Rows from block 7 of a small image classifier, named by matrix and row number. Rows with one number belong to one neuron. Each number is 500 + 25 x the weight over its row's rms, rounded and kept within 0 to 999. All counts start at 0. Numbers have three digits each. After the name is the row's rms in percent of the matrix's.
After each neuron's rows are labels from the 100 images, of 14976, where the neuron reaches its highest value: "strongest on" is what is common among them; "patch colour" is the nearest of a few named colours to the mean colour under the peak. Only what is clearly more common there than usual is listed. The data: stained colorectal tissue patches (NCT-CRC-HE-100K). In brackets: how many of the 100, against the usual share in percent.
# fc1: MLP up (model.blocks.7.mlp.fc1.weight, 1280x320), inputs 107-213
# fc2: MLP down (model.blocks.7.mlp.fc2.weight, 320x1280, transposed), outputs 107-213

fc1.750 074:529513479499500486512502472493489527524489510468519566482481463483470526517463493471509455510456532495465545495477511489529471490512458495496513483511495451451515532487502541503511504486524518514499523476529502509495487496469501528494478508465446488488493493494495499521550470463509513483513469532545544506498530513484486
fc2.750 074:447517494507527516530482511485474505529516507515452510509495471449515487489497494500538530509507501520495483486464499468490493486451485514478490492502517505492472480491483514509525504445509517503489532522542534448485479453476525523479510539487556475501477482457510523508525515506502502477519497463503494531541495532497486
strongest on: tissue: tumour epithelium (46 vs 14.9)
patch colour: grey (51 vs 21.7); purple (38 vs 1.5)

fc1.330 140:503505490505543477496493496497498480502531507498502492496517517509513497512533481550495511531484513433475484454548502524465528490478530535474553500548487519523496494508484459510534511497468480491507478519500496504498511500464486518484512483544499499504488491498514479411471543467427502537522537468518511487520484507503528
fc2.330 138:496513493531527557472532488510496501482478480499539533516450531514506501524484502503496493509545498504512498489515534541518478495484511515508516511536528496515482503488517482499536495482508507528520550486488478565473515505541453456466451476494489517443490523538482439460460490501490480468469518456492445511466514492502502
strongest on: tissue: smooth muscle (45 vs 13.3)
patch colour: pink (100 vs 39.1)

fc1.52 066:533494481450505488529536510452509519543516512479503511421499484430451535472499491511503443499480499490480524484459477481497498494514488489469487481492497508447535496496509521463481516474555513527500508478517494510490498482518539516509509501503480463515508477510481540534520502491531489515536448511507529520473519492513496
fc2.52 104:462509484514510507549473512508477526531483518538460503501505453457506474519486494484549527490497539524500506498471499450502512506484487495475505524499539500492486476495506512487535501459497526511476538525533531453486467489477514516473525568476542480492481490452533496500541503500495520491534478488536511554557497527501442
strongest on: tissue: lymphocytes (50 vs 11.2)
patch colour: brown (62 vs 11.5)

fc1.147 110:552479527518492495476484474514501460481514492533512497545500500533503522504486471504482553483504466517507477531538524547512492477500450492503545540487495507520472530502481484507504504553531502499526514482502523477534501520498519489498498483524489547488470551543531509447483467506495486520473520508497546439476471511510541
fc2.147 124:460447496518491511518466489486479508524509465497488492462497479483494439533506500516478532488486488456487476514492485463459532497452521528457510504486526518498517458446507498470478536476503464517433508504462521472488461523496494504466510489513560516513488518460508504491528543502488505513518509488507521520542479503521492
strongest on: tissue: normal colon mucosa (25 vs 8.8)
patch colour: grey (78 vs 21.7)

fc1.567 107:497470517501447531483503480484491490471517461506494498503498527514504509508473489505471541466556469469524457536495479518495495473488463495509515508500488510512497502511515511485498480504544487506511544459488503480523516499534497484518495493533480530513488536517519532515451504537537495450461512524489489470503494479513533
fc2.567 114:481465512497499446513471486485493476501518484502488452499496455510474450508488485487491532490441513461465488534507501495461532484509500472449514509465451498490508519481506496499459520556496431492485455496476533503505479546474522509496519508527529523511517525492516525503525482519491512563553488560513567498530489529542514
strongest on: tissue: tumour epithelium (36 vs 14.9)
patch colour: grey (58 vs 21.7)

fc1.630 128:519498485446550473498524460461480478515495484474508536482493492456484518501508442541506498539511508457496515460493533488497495501498476513479528447572504517484556502510492507470556508459533495491512491481517502500508534470488487537481525482518508488500530464547505511461514506465479523482500462458553523518488549534493526
fc2.630 093:487472536496504525513489511476536536507509481522450541509492488478499470510452477463518569481506496521519490529492496510498509511460505491526532529496509488516476507458454475512517486505503514499483537517497552471495522498501486478506486498503555507477506517483533485474514500501500451481499508490496479540510515521489505
strongest on: tissue: debris (38 vs 11.2); tissue: mucus (36 vs 9)
patch colour: pink (98 vs 39.1)

fc1.527 122:530476497475434521477473509523468521515456502472517490516485505527499489496491476474491495505503493532491503483479499492532478510498470491492460497480483477502485465485488533512470493539502523504505515532531518515493527504491506494530520510475490478513522506471483488600477453510574547492514460512508479530540543520496468
fc2.527 118:533498483475483483519481508507538467490518504479451490519514497485507556452516533513534479513489458512527506524504467474525470504535483512525500459514494512481508506504488520482497503460525526476486478496507484483545497501487537538527526473486485520537497469513511557534528490503515501481475478504489504451529517477515500
strongest on: tissue: mucus (34 vs 9)
patch colour: pink (64 vs 39.1)

fc1.502 134:505503515500450526491474456491510473465515473517507475528510514541506482493476486502458537469537471477494452518515518538478517458483495497511515528494495494532471507495498488497483495515531497522526540471511504500519500534511492473530503488510494557497468551532497489481463511535503489515483535513484495465511455507545558
fc2.502 131:495439508490496454503464499479496490508515450491496485476516489483490468509514486516481523482457486455475491536502479500446530481481504493487504500465476533492514516458492494483463527511486435494467451517443534461520493509488511501498507481527529523539517503483514544502526529501490485554514511539501549495512498487508513
strongest on: tissue: smooth muscle (50 vs 13.3)
patch colour: pink (99 vs 39.1)

fc1.704 100:469529504497478485473480424467499453478514492499473514533487490507484487470480506487490515507509468514483454540504537541476473463479479479514528510477483482516488552521488492512488471526506512495545493473519507494483508521465494499489459498502469559483478543548484481456508507512496488514505534501496510482491489531531554
fc2.704 106:512448492492490489493462488490485486520525481488501492455533511478502477514533490520485507489474481456505495495527478494454527477483530533470496507480499527528505468491505483496479532492488445507479485521454493458502494491502509517495513447532528539536486500496511531505472539486495500532520517502516534468556465449517513
strongest on: tissue: mucus (42 vs 9)
patch colour: pink (95 vs 39.1)

fc1.177 091:528504486497571454504515531471501509535512514493528471458515524480502517524524476532530474524499551424503547442514510490494544499482520505475515485524502506507551475500502479506540531500493503478476468512511476512495486487493489524466539490529520488498554465472487488462485511466445512515525512480532517502496525506499491
fc2.177 068:494513517505494543515472499502527537516459483522461545523504490496533503506477490510504502450522469555530500554476525511516472490488490487553485535522531481507473499474484505468525487454501553537480546514485542458527526528566481466519477513476523490497485531493528471508486500523503476447449490486497474527517491478471475
strongest on: tissue: debris (33 vs 11.2); tissue: cancer-associated stroma (28 vs 10.7)
patch colour: pink (99 vs 39.1)

fc1.267 092:557495511486482481466521452508479421469493489508481493536503501535510503471482469504492537498514477481505473492527526540488480476498459484482527525497497508529456513529500477535532468549507528496525494500520489498520497515490491497487480491512483531472500540558505491438492464511499503515480513498504503462483481516537559
fc2.267 098:473421500506506489515458497483503505501512483489512502467486482478495450530523496523463519494468505447481466510504494492460539508466537530493531499496494532511539468453508480457497532490510431542444499486426554488491499500503501474481519471520542511539478519470507502495502536490485498520514500499510528511544501514507501
strongest on: tissue: smooth muscle (36 vs 13.3); tissue: mucus (33 vs 9)
patch colour: pink (93 vs 39.1)

fc1.225 102:544489530481496464469530460483483435486505494506455507515500497498508541480504465524503532499513469462503503480526530535499475494497445488484546516512498524538478517532463464518541476522508494486527467516521488496527522496512521522495491473519505515495499521565531517452493463489515498511475498490510520474476512513499564
fc2.225 113:469425496504507504528446507476512521488512471489489506467471474465473450529496497497485544493474479482480458513486486476482537502469519526476534491475504528496551459456501500455491528478509464534425519474450570485485497518493502459480507475518562523520471510473515506498509542503491495510516492476506505514550489516506502
strongest on: tissue: debris (29 vs 11.2)
patch colour: pink (97 vs 39.1)

fc1.341 095:550494498470438461510528498483487520540475513471551513488507498468509531505505469516508496485513495520512571468513489480548488553528470485493463489492483490518508498466502522484505510513526515508522478520498496483547493496524546533502533480519491484491511491501508567543515459499591539492489435534538537535483571501485469
fc2.341 090:470490549494513515542476547524515516518555528513461524539531487460549506500484517481561539497519513525535527533480467456532489519498506532520520508511526508474486510491475505482528515488486495502486519540496564451517474463479516513517524529499531490508506483460544519513528494496497500465487473497471502518547506503482462
strongest on: tissue: lymphocytes (57 vs 11.2)
patch colour: grey (74 vs 21.7)

fc1.472 098:482473543521511470522462523497528501485517488526506526503539468496506478519528522494537515525462502503509534518533517475505531500513513467510505511466501533474518543479464481466509544511478510475480447523463513438525432522506526505497519481467518532523491480481541537405523492467443467538486509503511552509493492504493489
fc2.472 111:485551516515509528475544471541482526490505518543536500517473505545497502503440498487506493510521511493489536505487506531508466534498502489473499530486486461528496539520485488532488477536490523472505520488527445555507498517494489463505495526489483477460504559514462468475500456551509497510494509527477476506470508534496523
strongest on: tissue: tumour epithelium (36 vs 14.9)
patch colour: pink (95 vs 39.1)

fc1.127 146:528511504493528528478519518549500507502505557496536511516508537536525518503526540497532482534543526514512538478529493522528479520512533514525506506520501491519478461493511491546532522546494540505519515552506508526493505470494498503511506485511470472501488479479472455488471452461498510488496485458484462491499540500481470
fc2.127 143:512524505484492515486504521511519519485483516475500511542494547524513541478527508507471458493510493531518487527481495543515471504534475493560493498532525515478480506502509510511506490501518539523525501494493536500523531497514466476541459506477449481496502488519485504538500513502519493472444509500468461470458495469482500
strongest on: tissue: tumour epithelium (40 vs 14.9)
patch colour: white (100 vs 25.4)

fc1.36 117:485503506523537497504487538528524502504542542502487485497523520490532476511534499512532497526508520501512510483532478500485510523510552538494534500517518512528488492477499490544532545544472493501494470547479532503495506484481465501483501484524502501488500476478518479469499540460439486506495533446495503485508483473481444
fc2.36 115:469553509534524540514535508505480517493474497499528511536469515530506507502494485467477463520532522527515509489467525528514481499509488486523493520547527463498479512499525497523525485491503508532536521489523485553470498496521464474477480539456458469438498518505471451482494480514491521462479513487500461528469495496491486
strongest on: tissue: smooth muscle (38 vs 13.3)
patch colour: white (100 vs 25.4)

fc1.361 128:544487494469446509493457517528486523529467516485511497527508509524505522498507497470510478515499519545509526507468492492542469518513467493506476489473475486491485469505467532525473511532498536494515503537534534508508523504485535518536527508505478470537516506471478492597484454496569526506503453502501488506523538516485466
fc2.361 119:539511488476478499514507517524525502519512517474472518530517519476520561459536539524525468507518466527535514525512469479532462512538476521531496467525508506482512498501497513479509496478516540485499489509491483486545504468504528534537513490478477503531500451508491544530527486503516508453467472502483494461527514464483486
strongest on: tissue: lymphocytes (72 vs 11.2)
patch colour: grey (76 vs 21.7)

fc1.152 090:495479484539513462512488524494479500526512543497531438468495498504497473531533460494512511530476505449503537489532539475508546483521529517467481479496476503508556492503536509496493539519503479480484450524484475501499473495492516565477572508536523506504518495478493526467497498465462533537514540471535562478524485510517475
fc2.152 075:455512526530530524567527529517480534508514504544507540523478477496502472522460480488517505484503533526476524533457455496503496534486485482513513540492514459490496550499472500503503503493507484499509513497484520520522478475505502444470513541481540471483491532514496478491544472535497497493497506526494510563474498518484502
strongest on: tissue: cancer-associated stroma (29 vs 10.7)
patch colour: pink (69 vs 39.1)

fc1.594 105:530509497495409496519493488492477506496468498499524496516498485527482514489459506456520487496500478568509505540465516517568473508504450476516443502476470443500482498493493549514467494554557523503537518483526520483507482512487523493544521501479479517511490533502490507571499463527543545502507447525515517493513508535497505
fc2.594 099:505487501489477500511467529544476482510525494491454483532531517462519509482553519519528503529492477501521501530499452491509491477504510523485466493500519531484496467479477509507494523454506514501485496548485512455505490449461542543520523505495530495530481461471518548523515521482514502504511489476500508483571488466489486
strongest on: tissue: tumour epithelium (39 vs 14.9); tissue: mucus (28 vs 9)
patch colour: grey (66 vs 21.7)

fc1.82 100:500555478513522505494532516519493494500496552491531497500512528526503451498497507475516472513514532521486511506498506519468525506499538505503490514512503464527493473521528512557506468535510496514525488518507486556455505493478469466497488505486488449468504500465438447497488495511484523487521483497497461492513497492493477
fc2.82 101:508470557473511515481513521473514504490484501448486521524478522471511516484542488517504492508513474506523504494490494495533459487485480521532509485539523553467482504484480503493546521458537508522530521496504539446524555438483489532516498481485512484529513474559509534527503504481520504470466501473474479501474534505473506
strongest on: tissue: smooth muscle (31 vs 13.3)
patch colour: pink (82 vs 39.1)

fc1.278 116:513506498506570481504530523507491497528528523505527501484518537478525504527521478537522500527498528459497551466522499487476514528482530535479520492549510506521524522486485471521557536506475478475492464541477488500492511472487474528463532473529493496476529477501496482424481533457422514506506506462526527494489501473470475
fc2.278 110:477536516537509565514520515522513514492484492504504523541479515519513495504482495476495510490537477538522488526474512540522484504481511502527502522534532467511475505475493505510528480490534520537496542485510546528471500520522443456494461522464498483434475519488491437484492496526493475469467509480475441507486500505491490
strongest on: tissue: smooth muscle (32 vs 13.3); tissue: mucus (28 vs 9)
patch colour: pink (100 vs 39.1)

fc1.756 106:546507495467413496512496487489485515518480492490518487512492488514493521488478490471514475495511486533511505528469488504557470511513455490508437501483474471495478476487492525516489500536546515486533514504526512479526491512494537503537545512476469499514517526493492519604499463516569543497505438527516504498522538530511502
fc2.756 099:501481486485502493532471546521498524530506509499465485529529497457522520498551499502562509513500508519506515523474458462509489499517482511497493488509512535460498494493475509502502521485501513495487497540481551471511519446454545533508534537494530487542519453471522541531534504485500506498498472487512515508565511476465464
strongest on: tissue: lymphocytes (49 vs 11.2); tissue: mucus (26 vs 9)
patch colour: grey (77 vs 21.7)

fc1.631 099:518499465467531472520496484438493512538490521474510499468504467458459531511500468510530469532495513457499516453486515466521505506531474489486499427550498502469547473478521542456542521504539503511490498466515496523503500466523546539494545506512515477494521460508511539484510466464495526500513452477541537526501537530523492
fc2.631 087:460520535499524513518503510477498531520512495523448544528522472469530481482457489489533550512502486537514503513469486476515482512464480486512497531502517479507466531494458489518522465474484538494498549538531512463507498488472508492496503530492534489478502495478525486488550493502512486479508498480512477547497504521475489
strongest on: tissue: cancer-associated stroma (28 vs 10.7)
patch colour: pink (83 vs 39.1)

fc1.95 125:519469536477424543487470513516519516527508487490509504492498517501519509493511501464507517476539479522523522518498499484524497521496531515519475499496490507503487465480483511458501522513536488492483526493484503466539501502544525512521552481496499514538521508472513525566482478524559523456465459513472494496524540496490482
fc2.95 127:510512504476478466508475493501531478474512504514481473519504484517495529467481491481532511505465515490491512534494489519484501491548479448491499517493450493502488547540476496549473483573490491446525442512516499504512520513472534495532529518525499499536544510510509526503514486520503492538516486560502545494493495521518528
strongest on: tissue: normal colon mucosa (37 vs 8.8); tissue: mucus (27 vs 9)
patch colour: pink (71 vs 39.1)

fc1.371 065:525506452481483456498536477495494467498502472501505515475492499466464532497501470517470486513502527435494474463483523492502489484524497491472499492512505488497552514502497500467492494464491475511490477481492510514538512518503516513461500504510505494501514462534500538484492523480519517455501481497553536483493497473510567
fc2.371 089:453488510518511517540466540504514501526513511514452500493515460452518472505496504505548536500500528512507499514471488448497504496480498508481516497502545511470499486480482509478535518440502527509475536530526546459485492488479531538480526559468543481500482484461548522497535513483503485478526490478506505541537504516496476
strongest on: tissue: debris (38 vs 11.2); tissue: mucus (31 vs 9)
patch colour: pink (94 vs 39.1)

fc1.89 098:478496479495533472537520534494505518536495537488481496466474464457494514503511515494527471510511539524501511514487482437505499497555506501505503448501522505426538493505519534481528553488520530515474482479506505506511478501512523508469496504480515462507510453484507490501543504478485511469527468487511505497474531517503468
fc2.89 073:457545514496515532499506475520510501496528519553463524518543499493529495502443490484548548508526496510519506511479492500506484495469500491507495534502525482516472541502455478519513448484467530454492537541520508470511522478506494490509499541512511510473497521495535510486505500516508462482494509496500481538502482500487513
strongest on: tissue: cancer-associated stroma (29 vs 10.7)
patch colour: grey (72 vs 21.7)

fc1.417 088:504504515499417509480495474501476515494470501521536503511451494523483488513471499464483504495513463532499484532483524524564463501500455478512456521463489454502513476486499543505474488551549517497509535468528524495498486511481512479524529490466488520530499556495486501566486465533534537496501477521513509494526508536503503
fc2.417 089:501474507489474485513444518514490470511538507495452487520533491479493495479545499516519514520471467488498506513489482480491488464512516521479489500492519537494481488476479501491503521453518511510483498545499483461514500483456541536512521495493538497536494474478534556520517529502513504517518484484491523496560485477524494
strongest on: tissue: tumour epithelium (50 vs 14.9)
patch colour: grey (57 vs 21.7)

fc1.324 123:552510495469504504486478515528500519503486537475518487514504525527516505488519519489503473530502536526502525466499482505510490514493500490508497501504469482519477455499491509548506506550477543499518494548529517514487527495475517502521522500505464460516525491467470476540476453492528529521515468488494462507529544509476468
fc2.324 116:532509486474492503507520504498515509509485526471499511515501527502512560467528517523477440485506478532530495507507491508536467490540464492546488468527513518467496480500517520483510503484527552502502493493504491493529502494527491502533482487470454493510491467527474526546504506509517520461458487498486482454473498467483498
strongest on: tissue: tumour epithelium (36 vs 14.9)
patch colour: white (68 vs 25.4)

fc1.292 091:558510484471476492498437497517493525532485520479482475524518505518502530493504496469502475507472539527490543495469460499517494514516479485493499489474453487508472489504479502539466513554482510486533477547544529516495528528484540522512527517533478477519539512482484484562486458493551518530528449509507498500519543505485455
fc2.292 073:502516484491504493507520505489482493525505499477497534503512515470511509480556531538467439470513459516503477489544485485503477479491500537508506472522517518483486481476523513459531494444514538519487508492483497461537495479516507528518484485481494520533457434528491546532510515492509511452482488493507495463533481451503474
strongest on: tissue: lymphocytes (43 vs 11.2); tissue: mucus (25 vs 9)
patch colour: grey (66 vs 21.7)

fc1.10 109:504488537486432506503505501520528529534507516494515537516501502499516514482508538486525488473521485521528553523483482477550474535511516518525468524494481499493497511470477472450490529478515491464496505509478468475562482520542544480505555477474500494542513504478503521515516500531532512467472478517490523497479520490475504
fc2.10 106:492538501476502472508505483490511489473526538529475477524509481518481539484464484492540524542484518502483518489502517515506512482548473443484509508494477504494494545549480497538490474550474527431520464512550470516496520516439516507521507531539467496510535502514507511502511475512508490529515499530521524508487476547507531
strongest on: tissue: normal colon mucosa (33 vs 8.8); tissue: mucus (32 vs 9)
patch colour: pink (90 vs 39.1)

fc1.681 060:515503505519471498529472519509509516542506541482465496488489505471493530498503474484482465494508529495497526531454469495526486499539506515467544469509507511494515472488535529478522513501527467547510513470522519514531478532520495509489517529520562461460526458513520489558534502497508536453496501500518485488476480485487492
fc2.681 080:448517495510527507529482516508482500536514497529450490493530467449527473494479504496546517483499519499501495509486467467480513498458503509470516502494537513494469466463477491477530505462520512505499534536518552446498487473506521528491526559485535486500477484466540520509537520484508483487521499488498499530538495502497466
strongest on: tissue: lymphocytes (36 vs 11.2)
patch colour: brown (43 vs 11.5)

fc1.734 116:525532487498532506485515535521518500506514559488526514486524534524518498495512496486533470530518541503508535495516484526494516517527550509515520499522491488526483485510504495564530525570500512497531484540501502530491514488498477482508495473527467473473502480474475432493469486463484492491503492489500462479489524480477462
fc2.734 115:490515514493505525503506518484505515477453489462485502529461524499497514494515496523460464482507485518505482504468498523514472485506461486553488501534530525465484506472508500483522510463534527532530502482502524479525523485526461479516470514475479489504499498550499511533515523511504505471453515485471460499444511491481505
strongest on: tissue: smooth muscle (31 vs 13.3)
patch colour: white (89 vs 25.4)

fc1.81 057:519502509485472495504525463485459488536506473474504564500493488458474488487474506461526500458540513496507583507458519466547498550502509489493476503484468463539470530472511516453528505492539452486503529496497491484538485544536486488479473480468482505472515503540503521479520488522535523464485445527530496507491545503479474
fc2.81 081:447490494506525509536472514497479514527510502535469507500499460459497467504483479473520513504490541508476492493481486470481498485476495518462512513505537501483484496479507500483532525483512499533477543501529530451490487477468531516479525567485548480504477487486535517501530484483498511490523488499528515568560494519506478
strongest on: tissue: tumour epithelium (39 vs 14.9)
patch colour: grey (59 vs 21.7)

fc1.623 146:477491501522552486499510522511502488514530522508507497498520519499525474514536488529512511533501511446495521476539501497475512502490538528495534504542509532519514525495487466510551533506466482461495466536485489499498495483487454521472532498531504506500501494501515492405493550463423485519499557451519526495503483485474490
fc2.623 132:474539495529538547481540505526468511475475494502543521532457523535507487523478494471486490515527513513492505487495509533501479525492503493503521515527517469507480517500519494522522476516499504530530533476504511577471517502508467459473456531481482479426495519519472439459491467513493503483488513493483457525470517511504504
strongest on: tissue: smooth muscle (38 vs 13.3)
patch colour: pink (100 vs 39.1)

fc1.576 067:566482470512425483511515474469493495509491521480499508461496496486476504498478484463470468510489495500506494517503502500548501499531468486484492494490508482473529475498529530472491499494563496542497518465538527515529490535502551472515514483480483489522496488516521528578506493522532524477503465534559524474494510518511502
fc2.576 086:468504483509498507541469524497486509527507515516438489515528472445507486501507511514554530509504529518508504510465485456504501479481486500472495501502532516482487477491484501493520504437506521502480520532526531449488472461482536530477524551481552474504487474454537521505536515475509495483520486470518509535550497514500471
strongest on: tissue: tumour epithelium (44 vs 14.9)
patch colour: grey (49 vs 21.7); purple (41 vs 1.5)